python train.py --bias="none" --moe_every=2 --subsampling=1 --one_sided=false
Rows from block 2 of a small multi-label audio tagger, named by matrix and row number. Rows with one number belong to one neuron. Each number is 128 + 32 x the weight over its row's rms, rounded and kept within 0 to 255. All counts start at 0.
After each neuron's rows are labels from the 100 clips, of 14976, where the neuron reaches its highest value: "loudest band" is the band of the loudest frequency at the time of the peak. Only what is clearly more common there than usual is listed. The data: single notes of musical instruments (NSynth).
# fc1: MLP up (model.blocks.2.mlp.fc1.weight, 2048x512), inputs 258-343
# fc2: MLP down (model.blocks.2.mlp.fc2.weight, 512x2048, transposed), outputs 258-343

fc1.5 [125 155 116 105 128 130  94 109 114  93 197 106 104 116 131 185 142 124 149 117 125 105  94  82 133  72 136 126 188 201 104 102 146 161 115 155 159 146 137 182 129 183 113 156 102 167 135 181 169 127 137  66  85 146 129 123 123 100 102 103 116  82  98 117 138 176 129 135 149 104 108 157 122 139 103 143 129 120 142 145  85 150 173  97 127 126]
fc2.5 [143 117 131 116 188 176 143 107 140 180 174 156 206 169 150 131 124 130 101 120  97 133 148  93  84 109 137 150 111 113 122 192 211 126 168 172 158 130 121  98 124 192 125 112 134 149  72  78 149 174  98 151 149  64 124  88 197 160 150 137 134  83 124 146  97 124  91  76  64 106 191 158 192 206 173 155 144 101 106  84 155  86  43 180 154  95]
loudest band: 4000 to 8000 Hz

fc1.238 [ 70  95  87  63 120 106 136 140 143 207 232 149 149 135 171  70 142 109 100 123  60 107  82 166 142 136 128 174 113 156 125 121  93  99 132 160 156 161 160 140 161 125 122 118  82 131 168 152 188 142 119 107  85 155 121 133 107 110 163 102 135 174 103 141  78 156  56  96 122 143 155 167 129 167 118 119 142 170 112 154 134 166 176 146 131 126]
fc2.238 [128  93 141 133 107 114  72 119 110 140 163 115 126 165 150  85 141 157  81 157 111 163 122 128 106 130 106 123 110 165  72 214 167 111  89 119 114  98 181 135 120 137  89 125 154 142  72  87 157 141  93 147 123 116 159 180 183 192 119 100 158  88 118 173 166  81 138  67 116  90 118 181 221 141 135 128 148 107 133 174 120  86 137 137  87 117]
loudest band: 2000 to 4000 Hz; 4000 to 8000 Hz

fc1.370 [112 120 114 110 120 190 118 154 132 141  71 115  71 164  99 115 119  90  39 122 204  71  96 147 145 111 144 133 115 146 105 149 151 115 168 130 182 135  69  95 103 148 124 198 149 134 118 120  79 136 128 149  98  98 156 110 115 153  63 115 168 181 162 131  91 128 235 168 159 143 143  67 108 165 111  84 148 187 119  69 155  85 112 144 136 128]
fc2.370 [152 173 140 168 115 172  85  95 178 166  91 145 140 136 147 132 124 129 103  66  91  81 118  76 116  76 169  99 133 149  78  83 128 163 162 151 166 101 155 134 166 144 128 126 109 144 118 104  96 127 108 176  93  85 187 118 126  70  44  96 165 124  99 122 120 131 169 130 184 170 130 109 113  99 152  71  48 192 140 105 139 123  78 117 122 147]
loudest band: 500 to 1000 Hz

fc1.76 [117 125 104 142 127  58 129 115 194 126 167 134 215 143  73  82 113 103 118 169 115 112 178  67 120 146 104  96 121 133 133 138 123 187 138 140 168 161 121 173 141  89 131 123 118 138 136 110 164 140 145 149 142 108 164 170 171 101 121 179 107 115 126 166 158  92  83 109  64 132  97 175 134 132 160 113 142 160 139 166  37 134 162  82 136 137]
fc2.76 [116 129 110 124  76 195  91 159  75 108 169 130 152 138 137 159 151 188 130 131  68 133 165 122 105 139 140 186 120 182 131 160  87 129 117 188 179  80 119  95 165 104 136 119 117 137 101 129 149 105 123  72 153 121  92 180 161 110 101 162 145 113 112 161 110 119 143 104 170  87 149 144 127  82 161 157 142 104 131 195 126 141 118 156 118 100]
loudest band: 2000 to 4000 Hz

fc1.207 [141 172 151 167  87 160 153 178 108 145  71  95 115 148 134 177 153 197 107 128 133 150 140 119  84  94 100 122 126 172 114 164 131 140 188 109 172 146 148 158 107 100 130 107 165  74 110 153 146  82 146 141 115  55  96 139 140 159 114  84 141  62 117 142  93 100  73 120 120 122 160 151 157 163 138 158 141 128 150 148  74 126 110 107 112 153]
fc2.207 [157  78 121  96 182 177 116  99 113 109 102 127 179 130 136 123 166  99 112  97 154 147 185 161 122  94 147  97 109 145  76  97  56  76  77 193 114 106 156  90 153 128 149  64 157 113 142  60 140 127 110 109  95 110 120 160 124 123  92 130  92 116  82 130 119 147 166 186 103  75 158 125 159 152 174  84  71 223 145 126 145 200 125 119 156 128]
loudest band: 2000 to 4000 Hz; 1000 to 2000 Hz

fc1.381 [ 91 140 137  88  98 137 149 143 144 124 154 180 118 144 147  19 158 114  91 105 123 141  81  94  92  93 156 111 135 169 118 175 133 121  51 144 125  90 175 128 124  86 106 184 120  45 138 109  79 167 179 148 174 160 114 100 158 123 169  98 103 148  65 155  81 160  86 104 167 140 115  91 127 129 140 147 130 109 155 147 106 149 108 113 131 123]
fc2.381 [ 88 143 194 135 127 140 166  51 122 138 151 125 123 111 142 118 138 109 161 162  96 149  78 112 117 100 144 126 117 177 172 153  83 188 159 126 135 150 116 172 155  79  67  94 130 107 162 137 163 148 120 144 120 114 127 103 156 147 138 133 159  52 159 126 116 100  97 155 129  93 200 127 141 177  55 163 131 117 128 135 154 144  92 179 199 139]
loudest band: 500 to 1000 Hz; 1000 to 2000 Hz

fc1.410 [128 135  97 143 133 208 112 184 122 189  97 135 143 108 105 153 236 165 153 123 125  68 157 161 127 123 115  89  95 162 156 134 135 139 140 125 162 101 169 109 123 139 175 145 156  75 111  95 141 179 154  92 138 125 130 111 139 184 187 101 132 105 102 151 114  78 127 154 147 135 158  97 119  91 117 120 172 114 133 117  93 167 173 203  80 106]
fc2.410 [126 150  86 154  63 203 101  94 210  77 150 145  93  97 147 122 123 160  90 123 112 181 146 103 101 114  99  78 126 106 146 125  77 126  92 128 159 107 181 176 132 152 131 149 117 142 123 145 131 152 107 136 140  99 104 172 129 110  98 125 109 138 135 108 111 128 155 116 159 155  80 159  89 125 151 131 135 137  89 103  97 197 194 112 140 185]
loudest band: 4000 to 8000 Hz; 2000 to 4000 Hz

fc1.374 [130 132 176  73  71 177 130 113 129 111 181 104 111  37 169 123 145 150 109 143 164 141 138  78 114 144  41 153 137 197 167 154 104 148 178 109 138 111 144  87 136 124  94 125  81  78  95 173 114 103 182 111 115  47 108 133  50  98 174 176 170 138 201 137 121 105 128  81  70 142 144 166 159 138  45 141 150 134 127 120  99 169 136  77  71 156]
fc2.374 [163  93 177 117 106 116 131 133 129 131 106 139 146 145 125 142  91 169  31  68 145  75 142 141 105 160 113 148  96 129 108 173 109  94  92 149 115 117 111 145 158 157 137 135 118 161  94 147  95 143 157 203 177 134 131 158 156 145  72  93 101 131  87 111 148 161  96 149 151 158  98 120 179 101 124 172 181 110  84  90  93 137 128 127 167  88]
loudest band: 1000 to 2000 Hz; 2000 to 4000 Hz

fc1.464 [150 110  94 143 172 133 199 130 132 156 194  95 114 136 103 194 121 128 138 138 143 117  98 105 106 129  74 115 140 127 140 121  97  71 101 127 137 114 117 144 154 173 103 108 103 206  97 117 159 127 118 143 177 127 120 138 139 151 102 148 126 103 142 152 100 151 141 113 148 151 200 106 138 167 108 132 122 122 128 157  94 162 109 125 162 131]
fc2.464 [118 100 164  86 102 133  95 109 135 188 121 143 143  66 158 107 134 113 162  93  74 138 118 132 133  88 115 150 155 136 137 156 138 184  86 132 150 121 126  77 144 155 122 123 116 152 125 100 133 123  78 111 107 120 119 108 126 147 131  85 145 146 129 172  95 149 107 180 143  96 113 136 163 174 146 147 143 165 116 107 147 158 152 150 152 150]
loudest band: 1000 to 2000 Hz

fc1.84 [114  98 147 131 166 108 121 141 156 159 168  97 114 113 161 133 125 127 139 165 112 154 172 143  77 122  95 127  96 167 151 175 125 129 123 124 156  49 123 147 127 152 132 114 115 144 130 170 139 120 140  87 171 100 134 121 169 112 104  94 120 104 133 116 122 156 142 143 150 105 216  56 137 128 141 109 156 156 134 139 117 120  26 106 155 154]
fc2.84 [104 164 203 181  73 137 120 135 118 132  92 131 147 141 139 168  98 116 150 135 164 128  94 128 142 156 164 123 152 158 139 143 129 167 117 133 146 140 136  93 128 180 131 185 123 141 150 128 175 126 152 175 146 140 145 112  87 145 115 145 150 158 109 161  96 108  66 162 170 165 157 165  60  95 108 177 133 184 155 128 164 167  70 112 157 105]
loudest band: 2000 to 4000 Hz

fc1.675 [128 159  61 107 133 161 178 185 104 148 116 124 103  74 160  99 140  81 114 137 159 116  69 135 117 107 192 140 155  92 157 181 122 118 173  93 172 124 113 114 146 126 107 147  85 129 177  72 112 139 126 124  66 152 133 156  89 161  93  76 165 185 122  84 170 135 179 140 169 127 150 129 139 122 109 173 122 110 137 144  97 148 115 126 126 144]
fc2.675 [ 96 151 114 109 105 154 123  94 146 152 109 124 137  95  95 102 161  70 137 128 106 103  99 134 118  64 142  72 143 104 122  92 115 117 185 117 149  79  88 123 183 176 106 129 117 137  99  92 148 165 126 114 147 106 142 129 183  95 157  82 165  99 106 181 161 178 129 140 111 136 118 142  89 143 109 147 141 114  71 130 102  38 105 205 133 190]
loudest band: 250 to 500 Hz

fc1.570 [ 98 145 110 108  72 133 110  78  91  90 133 172 155 154 128 131  87 144 118 144 167 114 137 134 164 121  79 115  54 127 152  70  49 108  79 171 112 148  96 106 126  98 174 104 166  55 138 125 152 140 125 118 161 135 113 151 123 141 116 152  65  90  82 171 120  70 156 146 110  86 115 111 210 164 101 156 111 136 168 142 105 180 159 137 117 180]
fc2.570 [177 148 114 151  95 100 143 135 140 157 111 115 116 107 157  97 124 152 110 106 101 122 144 169 159 134 138 132 111 152 161 181  96 104 128 122 119  46 138 121 125  89 141  33 108 141 166 128 170  99 128 112 158 112 131 135 125 118 127 139 107 159  85  29 143 135  88 117 119  83 153 121 128 194 172 145 104 152  88 133 163 120 191 136 142 159]
loudest band: 250 to 500 Hz; 500 to 1000 Hz

fc1.693 [ 95 125 170 111 119 121 191 112 152 106  88 107  99  64 125 137  70 151 110 160 131  97 139  73 137 150 112 150 104 184  88 138 131 141 147 153 112 130 168 134 133 148 127 114 116 147 160 110 154 109 158  83 135  94 140 160  90 112  84 112 110  92  80  91 173 147 124 117  53 145 131 129 143 132 179 113 150 104  64 155 141 130 117  85  87  99]
fc2.693 [ 84 148 146 159 102 193 117 126 132 152 130 107  98  71 133 176 226 120 114 133 157 141 155 110 157 157 115 146  81 126 142 165 126 121 137 139 151 127 129 105 164 137 196 154  88 153 124 133 111 118 123 135 101 114 102  98 119 142 155 146  96  82 164 131 136 123 187 121 105 135  61 170 238 129 126 109  86  98 188 125 138 126 146 143  96 153]
loudest band: 1000 to 2000 Hz

fc1.512 [ 97 158 185  85 111 124 131 181 129 170 121  79 149 148 135  93 165 155  98 109 136 167 104 201 190 164 147 103 138 158 155 103  90 121 157 126  97 110 141 116 136 149 110 133  98 152 116 139 145 138  88  91 137 149 129 109 111  86 139 102 149 174 117 179 142 136 150 125 126 149 122 131 198  89 138 131 148 125 174 140 130 152 165 109 152 118]
fc2.512 [ 95 152 115 103 119 131 175 151  89 133 141 125 169 174 174 114 110 127 150 183 105 179  87 107  92 108 179 174 104 150 175  69 124 143 103 133  97 196 134 103 153  63 111 119  91 170 161 119  95 125 122 132 126  90  82 141 142 155 122  80 140 228 130  63 130 145  98 119 157  83 154 156 132 130 179 196 108 143 144  42 147 135 121 126 100  64]
loudest band: 250 to 500 Hz

fc1.301 [107  99 155 144 121  72 143 131 127 122 156 155 107 118 155  91 116  90 119 170  89 138 131 122 127  63 151 158 142 131  80 137 148 134 127 110  89 127 118 129 139 142 166 169 136  63  99 151  92  79 174 120 119 135 117 161 123  91 166 153 187 109  83  80 127 146 104 104  82 156 111 171 142 107 112 135 168 152 152 131 135 104 177 102 130 131]
fc2.301 [101 153 111 152 129 157 142 177 101 145 174 163 160 183 145 156 127 122 140 146  58 114 113  67 150 179  93 126  69 100  90 131  99 113 148 118  78  57 176 142 144 218  67  53 146 148  70 120 164 144 130 140 116  88 162 133 123  85 164 114 165 190 102 116 140 138 146  82  95 126 109  96 119  89 128 157 156 160 136  89 129 140 111 127 171 165]
loudest band: 2000 to 4000 Hz; 1000 to 2000 Hz

fc1.245 [167 129 154 141 125 120 123  94 138 103 125 112 166  75 159 109 129 133 123 175  67 181 165  83 149  99 149 160 150 149 135 129 104 124 120 138 124 142 123 152 184 131 166 161 109 118 142 215 150 172 121 164  57 128  79 111 127  76 139 125 174 103 103 119 149  88 150 150 179 156 129 124 130 135 147 109 112  92 203 111 127 194 164 134  85 187]
fc2.245 [ 91 149 166 167 112 148  95 116 117 172 116  92 141 137  96 132 149 111 108 141 159 126 160 134 102 142 200  86 119 118  97 179 179 119 112 118 131 140 162 116 165 150 103 125 126 160 152 139  99 147 118 140 163 117 124 151 109 189  79  94 120  44 144 255 201 108 124 103 110 196 125 180 146 149 116  93 160 177 141 122 118 113  69 101 151 126]
loudest band: 2000 to 4000 Hz

fc1.705 [138 125  81 170 142 117 175 163 127 127 119 141 135  82 121 132 142 135 103 156 151 105 130 105  15  77 105  92 152 137  86 155 136 137 113 178 147 119 108  96 151 173  80 152 183 148  65 172 116 217 135 115 116 103 114 111 148 149 158 102 156 155 134 105 168 127 144 152 136 119 110 107 137 145 173 118 105 113 129 159  72 114 125 137 128 177]
fc2.705 [122 141 132  88 134 213 134  74 139 121  85 116 129 173 107 124 144 116 135 175 121 127 152 116 121  81 110 125 110 119 100 180  87 170 119  70  87 128  89 135 105  99 136 133 129 127 160 125 181 163 105 150 124 112 138 127 215  65 165 148 133 177 109 117 102 104 146 166 114 138 147 124 138 117  93 158 150 112 132 117 140 128 119 135 146 158]
loudest band: 500 to 1000 Hz

fc1.434 [157 170  77 107  89 202 100  72 149 139 162 115 111 123 145 114 127 106  79 165 127 168 157 119 121  69  53 114 109 181  96 142 103 154 132 133 154 120 162  90 143 108 128 127 134 140  97 143 118  69  75 102 158  97  90 179 149 131 170 180 107 112 135 154 137  75 147 168 155 105 173 177 104 132 156 132 104 123 129 123 127 100 156 107  76 206]
fc2.434 [150 128 124 139 106  97 171 107 119 112 107 151 151 125 162 138 146 112  94  66 108 136 100 119 116 128 120 159 130 174 115 100 160  98 106  97 160 203  96 171 146 169 108  89 134 137 113  88  66 113 108 118 147 142 147  88 139  56 187 102 175 115 127 125 161 133  33 138 106 139 147 169 106 170  61 110 119  32  97 135 157 151 129 135 156 155]
loudest band: 2000 to 4000 Hz; 1000 to 2000 Hz

fc1.471 [108 215 113 142  92 117  75 165 177  98 147 155 137 124 115 121 184 129 138 148 151 103 103 152  78 148 121 123 129 143 147 147 119 130 172 160 150 115 127 138 105 108 120  94  76 139 110  55  89 161 121 103  92 111 143 121  92 132 184 130 145 121 200 104 123  94 115 108 118 123  93  96 138 154  98 173  97 152 109 212 111 107 156  76  37 139]
fc2.471 [151  87  82 121 104 176 127 120  97 125 126 133 130 140 100 170  82 241  23  89  49 115 121 170 119 144 131 123 107 133 187 196  89 160 198 152 182 120 152 136 119 116 150 124 131 148  93 113  98 132 155 113 145 104 163 122 113 159 129  93 164 127 140 170 172 145 110  95 110 106 140 132 124 130 113 171 106 124 163 128 179  81 113  98 192 147]
loudest band: 1000 to 2000 Hz

fc1.559 [134  92 114 155  75 136 161 127 125  96  92 137  74 128  68  95 168 104  97 160 133  69 166  94 131 107 165 104 130 144  95 166  81 170 166 161 180 150 112 181 120 144 118 111 170 105 167 199 210 146 146 130 132 125 108 150  46 123 155  87 129 144 163 137 113 170 198 151 151 142 145  88 116 129  93 170  86 115 141 151 103 117 122 119 164 125]
fc2.559 [ 75 148 124  51 132 105  93  86 142 183 158 134 180 153  43 153 195  97 108  98 151 119  94 156 151 113  98 149  88  59 183 114 112 127 101 155 125 152 138 162 159  94 152 199  86 175 131  85 153 160 109 131 168 128  88 124 178 127 135 168 143 116 137 147  91 147  98 142 142 162 102 152 120 137 127 169 137 113  99 136 116  99 108 135 104 115]
loudest band: 500 to 1000 Hz; 2000 to 4000 Hz

fc1.223 [157  91 133 118 108  91 160 140 101  92  70 148 194  98  98 155 115 131 120 193 111 173 149 106 140  95 218 119 149 125 118 158 172 165 137 132 122 110 151 125  79 130 109 105  94  83 169 192 179 119 104 113 171  99 192 183 141 111 117 128 138 147 127 165 123  85 121 173 137 139 136 127 153 100 122  90  94 164 183 168 134 134  99  94 174 158]
fc2.223 [107 117  89 150 111 110 105 172  83 130 140  88  93 131  84 127 129  99  91 130 114 127 155 148 176 135 122 114 119 152 109 142 108 132 125 133 128 107  88 127 129 153 126 109 150 114 165  67  77 159 193 121 114 152  53  85 100 164 161 118 132  81 126 116  94 137 130 149  65 111  96 156 160  75 187 140 142  42 118  85  69 111 178 127  96  86]
loudest band: 500 to 1000 Hz; 1000 to 2000 Hz

fc1.262 [ 92  94 142 145 128 112 100 131 122 214 219  96 102 117 170 136 155 101  94 130 102  82 145 178 139 122  50 103 166 145 135 144 129 148 122 138 117 101 106 131 135  96  81 127 134 108 103 143 131 111 126 175  61 117 120 125 103 126 168 102 116 146 112 185 146  92  61 142 179  90 184 116  85 117  81 130 119  65 115 136 169 135 135 109 142 119]
fc2.262 [ 76 120 139 123 132 163  57  90 142 170 132 137 172 156 103 163 116 126 145  95 117 114 128 151 140 208 110  89 133  48  77 130 170  97 119 151 111  98 108 173 114  88 117 109 146 102  95 109 138 162  92 121 103 128 161 153 161 139 113  97 170 142  54 156 121 154 172 180 141 111 151 129 153 126 125 115 171 137 127 165 175 133  90 139 197 126]
loudest band: 2000 to 4000 Hz; 4000 to 8000 Hz

fc1.383 [ 67 141  88 116 150 172 161 121 134 148  79 153 139 108 128 146  92 121 107 106 140 105 123  91  92 111 119 137  93 164 101 122  99 105 134 169 144  69 183  95 146  82 120 127  58  83 167 107 153  97 156 163 198  64 165 110 160 133 159 145 147 101 126 127 119  77 126 119 112  84 180 122 132 114 110 162 101 110 121 144  77 137 105  68 126 143]
fc2.383 [115 179 148 160 127  47 148 133 164 169  86 151 144 119 149 141  97 122  89 156 101 187 113 136  98 194 193 181 114 127 124  97 180  67 173 166 174 105 195 159 190 135 132 131 100 117 107  64  84 154 115 144 106  69 161 152 146 121  67  98 124 173  90 172 133 133 152 156  88 182  74 142 163 179 185 206 152  76 127 114 126 135 142 191 135 145]
loudest band: 1000 to 2000 Hz

fc1.448 [ 92 128 131 164 210 119 169 194 143 126 145  95 146  94 112 120  78 179 140 152 130 154  96  73 124  50 171  86  98  81 131 132 130 176 183 101 151 147 159 191 190 148 172 150  92  78 112  82  95 102  66 117 110 107  95 107 159 171 106  94  60  80  99 110 104 134 129 146  64 119 114 182 141 180 121  96  24  72 117  76 123 146 141 143 111 169]
fc2.448 [ 94 130 173 189  96 159 173  97 120 187  84 177  92 171 141 127 128 115 148 156 122 111 154  97 205 150 117 146 177 128 149 153  73 152 166 119 116 118 136 102 158 153 144 100 154 114  72 121 123 102  69  89 118 133 135 112 179 172  84 116  99  89 112 133 128 157 133  66 114 134  88 139 116 133 168 135  89 144 153 113 126 140 148 179 125 117]
loudest band: 1000 to 2000 Hz; 2000 to 4000 Hz

fc1.753 [143  64 101 116 107 142 128 144 152 173  74 116 113 159 158  98 209 128 142 156  96 119 162  77 144 117  97 114 117 137  88 186 183  87 135 192 153 130 202 121 129 133 137 116 105  68 133 106 166 161 182  77  83 113  73 132 144 119 112 189 150 104 113 123 171 127  99 118 131 145  84 140 161 166 123 118 154 130 138 127 122  88 133 119  83 126]
fc2.753 [125 145 169  70 118 182  68 183 165 181  87 119 128  82  97 142 167 134  99 126 129 141 181 147 183 147 121 154 180 110 146  94 126 117 108 152  96 127 135 118 179 182 165 156 141 115  61 173 141  14 159 169 105 139 176  97 125 157 102 159 119  73  86 111 124 130 181 182  29 144  55 158 133 132 104 114 106 160 135 102 114 145 104 129 167  99]
loudest band: 250 to 500 Hz

fc1.733 [ 81 160  86 107 142 136 113 147 138 133 121 121 108 136  88 155 133 150  97 115 158 125 109 115 136  67 131 141 157 194 120 114 127  66 137 131 139  98  98 120 106 155 133 132 137 156 142 107 144  89 131  86 138 111  97 109 155 115 191 167 103 149 137 132  52 104 104  91  97  97 142 188 146 143 107 206  76 137 162 119 123  99 149  86  31 113]
fc2.733 [ 58 116 137 144 110  97  77 109 139 167 142 148 100 108 175 119  80 116  79 121 185 106 119 134 102 135 115 170  97 178 123 137 158 101 118 143 129 131 156  90 138 100 139 110 164 129 123 148 118 223  89 142 136 134 158  63 127 162 116 129 126  88 148 185 151 151 140  98 119 203 152 106 107 154 133 170 158 121 142 157 174 161 151 132 105 150]
loudest band: 1000 to 2000 Hz

fc1.296 [156 186  98 145 133 144 155 151 133 163 181 166  67 151  95 124 151 107  47  95 109 178 128 127 131 120  98 134 147 148 114 173 120 134  97 113 164 166 123 122  82  98  49  77  96 147 115 213 130 155 115  77 152 142 159 108 145  94  96  74  68 113 113 154 148 147 144 167 173 166 161 123 113 140  83  92  42 167  77  98 131 143 114 159 108 172]
fc2.296 [127 142 134 104  93 155 112 119 108 112  91 128 147 172 139 104  88 117 115  63 119 130 125 163 159  72 152 141 189 106 164  83 170 161 166  96  81 104 104 159 106 171  71  54  99  95 111 100 140 144 161 182 182 100 106 111 133 117 198 144 154 135 143  86 142 126 108  97 132 129  72 169 124 156 158 146 150 154 142  91 109 136 151  92 186  93]
loudest band: 2000 to 4000 Hz

fc1.425 [169 174 156 100  65 105 105 111 125 148 128 137 122 100 203 130 140 142  61 134 132 123 178 141 141 114 163 102 137 148 125 141  77 115 104 145  87 107 165 140 191  51 185  99 123 195 136  56 145 129 153 141 171 107  88 118 148 188 169 119 120 176  86 189 131  95  58 169 165  84 108 137 159 118 146 138  88 132 180 174 191 126  98 120 141 126]
fc2.425 [176 126 170 138  72 104 153  82 119 138  52 165  56 115 149 118 104 130 147 112 114 110  56 161 108 112 189  97 109 137 112  98  88 135 144 144 155 100 142  72 154 143 128  66 100 169 155 152 125 172 106  70 148 154  97 148 166 162 124 120 117 116  83 101 112 113 141 119 144 138 125 185 105 105 153 156 131  89 174  96 142 103 191 148 111 137]
loudest band: 500 to 1000 Hz

fc1.522 [ 86 118 177 162  88 106 117 134 167 142 102 142  86 141 125 111 129 110 109 165  76 188 136 169 122 105 119 109 124 197 138  91  99 192  80 135 222 114 146 150 102 129 120 139 137 143 142 107 119 119 104 160  95 156 113 121  72 130 132  95 103 139 136 118 111 108  94 140  65 125 124 102 157  90 144  35 107 158 134 108 129 132  75 111 133 149]
fc2.522 [138 138 116 156  75  99 138  98  30 103 133 103 158 134 145  83 166  99 146 168 138 114 100 119 149 140 213 130  86 109 165  83  96 108 183 128 115 100 117  77 155 111 110 137  99 127 135 120 154  58 144 151 129 129 157 169 110 124 133 131 129  99  79  85 126 130 185 106 157 140 126  87 145 145 126 134 148 137 121 170 162  98 130 178  82 124]
loudest band: 1000 to 2000 Hz

fc1.368 [133 130 131 105  93  86 126 147 114 123  97 127 164 100  89 100 149 127  65 154 128 118 116 125 154 101  57 141 192 129 180 146 143 137 158 158 213 153 183 200 132 178 112 163 156  38 119 101  88 118  91  65 112 118 124 127 156 130 109  81  75  71 145 151 114 131 153  66  89 100 138  97 116 123  79 150 124 144 177  81 161 114 115 128 153 137]
fc2.368 [146 150 134  92 109 138  97 128 129 193 162 147  95 159 131 110 144  34  99 185 130  69  96  93 129 118 176 135  94 161 134 126 105 115 185 116 115 166  97 105 139  90 101 148  31 146 143 149 149  58 153 119  94 157 101 151 125  88 151 111 160  70 143 150 173  76 147  61 108 151 183  94 108 146 125 126 131 130 125 121  86 127 104  59 129 109]
loudest band: 500 to 1000 Hz

fc1.517 [137  85 118 174 129  58  98 158 127 135 141 100  82 138 190 123 150 145 141 173 111  70  83 160 116  74 103 119 160 153 102 124 152 131 121 122  99 158 104 137 160 171 109  23 114 142 161 161 119 134 134  93  83 159 105 107  79 128 110 143 181 149 142 146 162 135 163 182 134  71 125 138 101 117 141  87 147  74 132  96 111 102  47 100 168 132]
fc2.517 [179 133 101 143 134 101 176 149 139 153 114  93 175 128 175 149  46 129 121  95 164  91 141 180 135 133  97  96 124 110  86 161 133 107 166 119 105  43 104 106  88 160 159  80 125 141 185 182 133 160  99 127  64 112 133 113 114 175 151 114 171  92 119  74 121 140  97 119  97 129 124 105 197 136 161  92 151 138 171  67 192 109 154 208 125 123]
loudest band: 500 to 1000 Hz

fc1.394 [174  81 168 105 165 154 132 132 124 151 120 183 127  98 174 143 141 120 103 104 125  89 104 195 173  97 163 103 157 132  97 118 106 125 137 129 180 138 111  73 168 193 105 113 171 139 166  95  68 106 108 161 127 104 114 154 165 102 109 136 100 116 153 148 100 124  65 142 168  85  98 125  84 167 162  77 105 143 174 118 114  59 151 172 107 188]
fc2.394 [128 141 124 142  93 133 190  78 141 129 114 143 121 113 104 108 187 162 147 146 140 141  97  94  79 107 134 141 139 140  82 166 140  87 139  62 147 129  60 151 183  49 127 153  97 108 127 108  98 229 159 144 125 116  75 128 116 109 177 149 135 109 138 172 124 150  69 118  59 190 169 184 131 148  88 115 108 122 111 174 149 119 163 139  90 128]
loudest band: 1000 to 2000 Hz

fc1.386 [144 118  73  96 156 133 135 222 146 225 153 129  89 142 207 129 107 146  96 153 149  89 142 100 148 103  65 142 119 132 101 161 114 154 161 123 141 175  58 197 160 154 156 135 140  93 135 150 128 150 102 209 138 181 128 143 115 115 131  98 152 164 105 142 128 130  64  91 202  70 132 150 143 154  85 137 156  91 175 155 111 116 149 149 139 142]
fc2.386 [ 84 155 133  74 116 169  98 137 159 122 130 144 148 119 139 138 159  98 126  93 113 182 181 131 141 192 151 101 154 218 128 144  71 111  83 150 147  98 102 131 183 168  72 127  83 102 129 111 130 163 158 131 128  72 145 149 133 144 121 175  87 140 133 161 101 161  44 144 115 152 111 145 119  70 113 156 126 142  91  98 145 100 174 163 171 133]
loudest band: 2000 to 4000 Hz

fc1.158 [101  70 109  93 125 153  91 155 127  84  83  83 113 156 150 128 124 130 120 135  53 160 131 133 100 146 120 127 110 111  62 168 106 170 126  66 155 119  96 120 155 111 168 143 210 159 147  61 149 131 107  94 103 148 125 109 208 145 219 158 108 114  88  83 131 130 125 110 121 103 126 108 116 132 125 135 146 145 157 116 157 126 105 121 129 145]
fc2.158 [181 186 152  64 165 155 148 172 133 140 142  84  67  92  64 125  75  99 123  92 160 124 103  79  61 146 135 156 157 143 110 127  83 111 105 110 132 141 108 107 149 134 166 103 137 131 123  85  99  57 168 100 167 141 100 119 123 107 147 108  73  43 119 162 130 150 122 105 154 134 105 146 108 121 169  98 148 162  94 107  45 103 121 109 106 122]
loudest band: 500 to 1000 Hz

fc1.719 [120 144 131 180 135 126  76 133 161 124 144  90 183 126 165 122  99 100 134 153 205 124 124 121 115 130 149 114 150 117  89  71  38  99 136  75 124  85 127 139 171  82  81 157 101 117 140  95 139 136 132 128 135 102 119 124 143  92 116 125 120 118  64 112 168  93 129 147 129 125 138  87 172 127 180 106 114 133  88 101 168  88 132 138  76 110]
fc2.719 [ 57 131 144 102 158 110 109 181 120  58  99 135 173 177 142 129 110 155 135 154 134  83 102  89  91 144 183  61  91  66 104 180  88 107 124  95 116 169  80 138 115 129 153 130 162 160 132  75 108 135 120 151 143  92  95 112 162 135 173 141  75 120  96 192 150 140 185 121 134 142 116 202 113 139 108  99 173  36  81 115 137 194 121 113 146 115]
loudest band: 2000 to 4000 Hz

fc1.321 [123 114 158 142 230  73 184 161 140 135 109 166 121 175  70 150 178 190  91 147 120 159 101  99 121 112 125 162 151 109  79 177 192 198 160 123 190 130 172 126 161 132 140 141 100 121 124 112 170 222 170 120 126  83  92  96  90  98 176  70 188  49 117 205 118 108  95 137  75  85  85 112 129  95 102 185  95  82 149 130 111 120  73 130  95 100]
fc2.321 [102 171 118 106 138  93 154 153 141  75 112 132 112 150 129 148 101 121  72 147 120  85  87  59 102 178 161 150 130 143 136 118 102  88 187 145 160 169 110 154 115 163 113  78 138  99 169 129  68  86 144 124  96 102  80 167 151  80 126 170 192 136  98 154 117 135 149 158 118 131 199 154 163  95 155 101  85 122 112  80 121 153 164 145 128  94]
loudest band: 2000 to 4000 Hz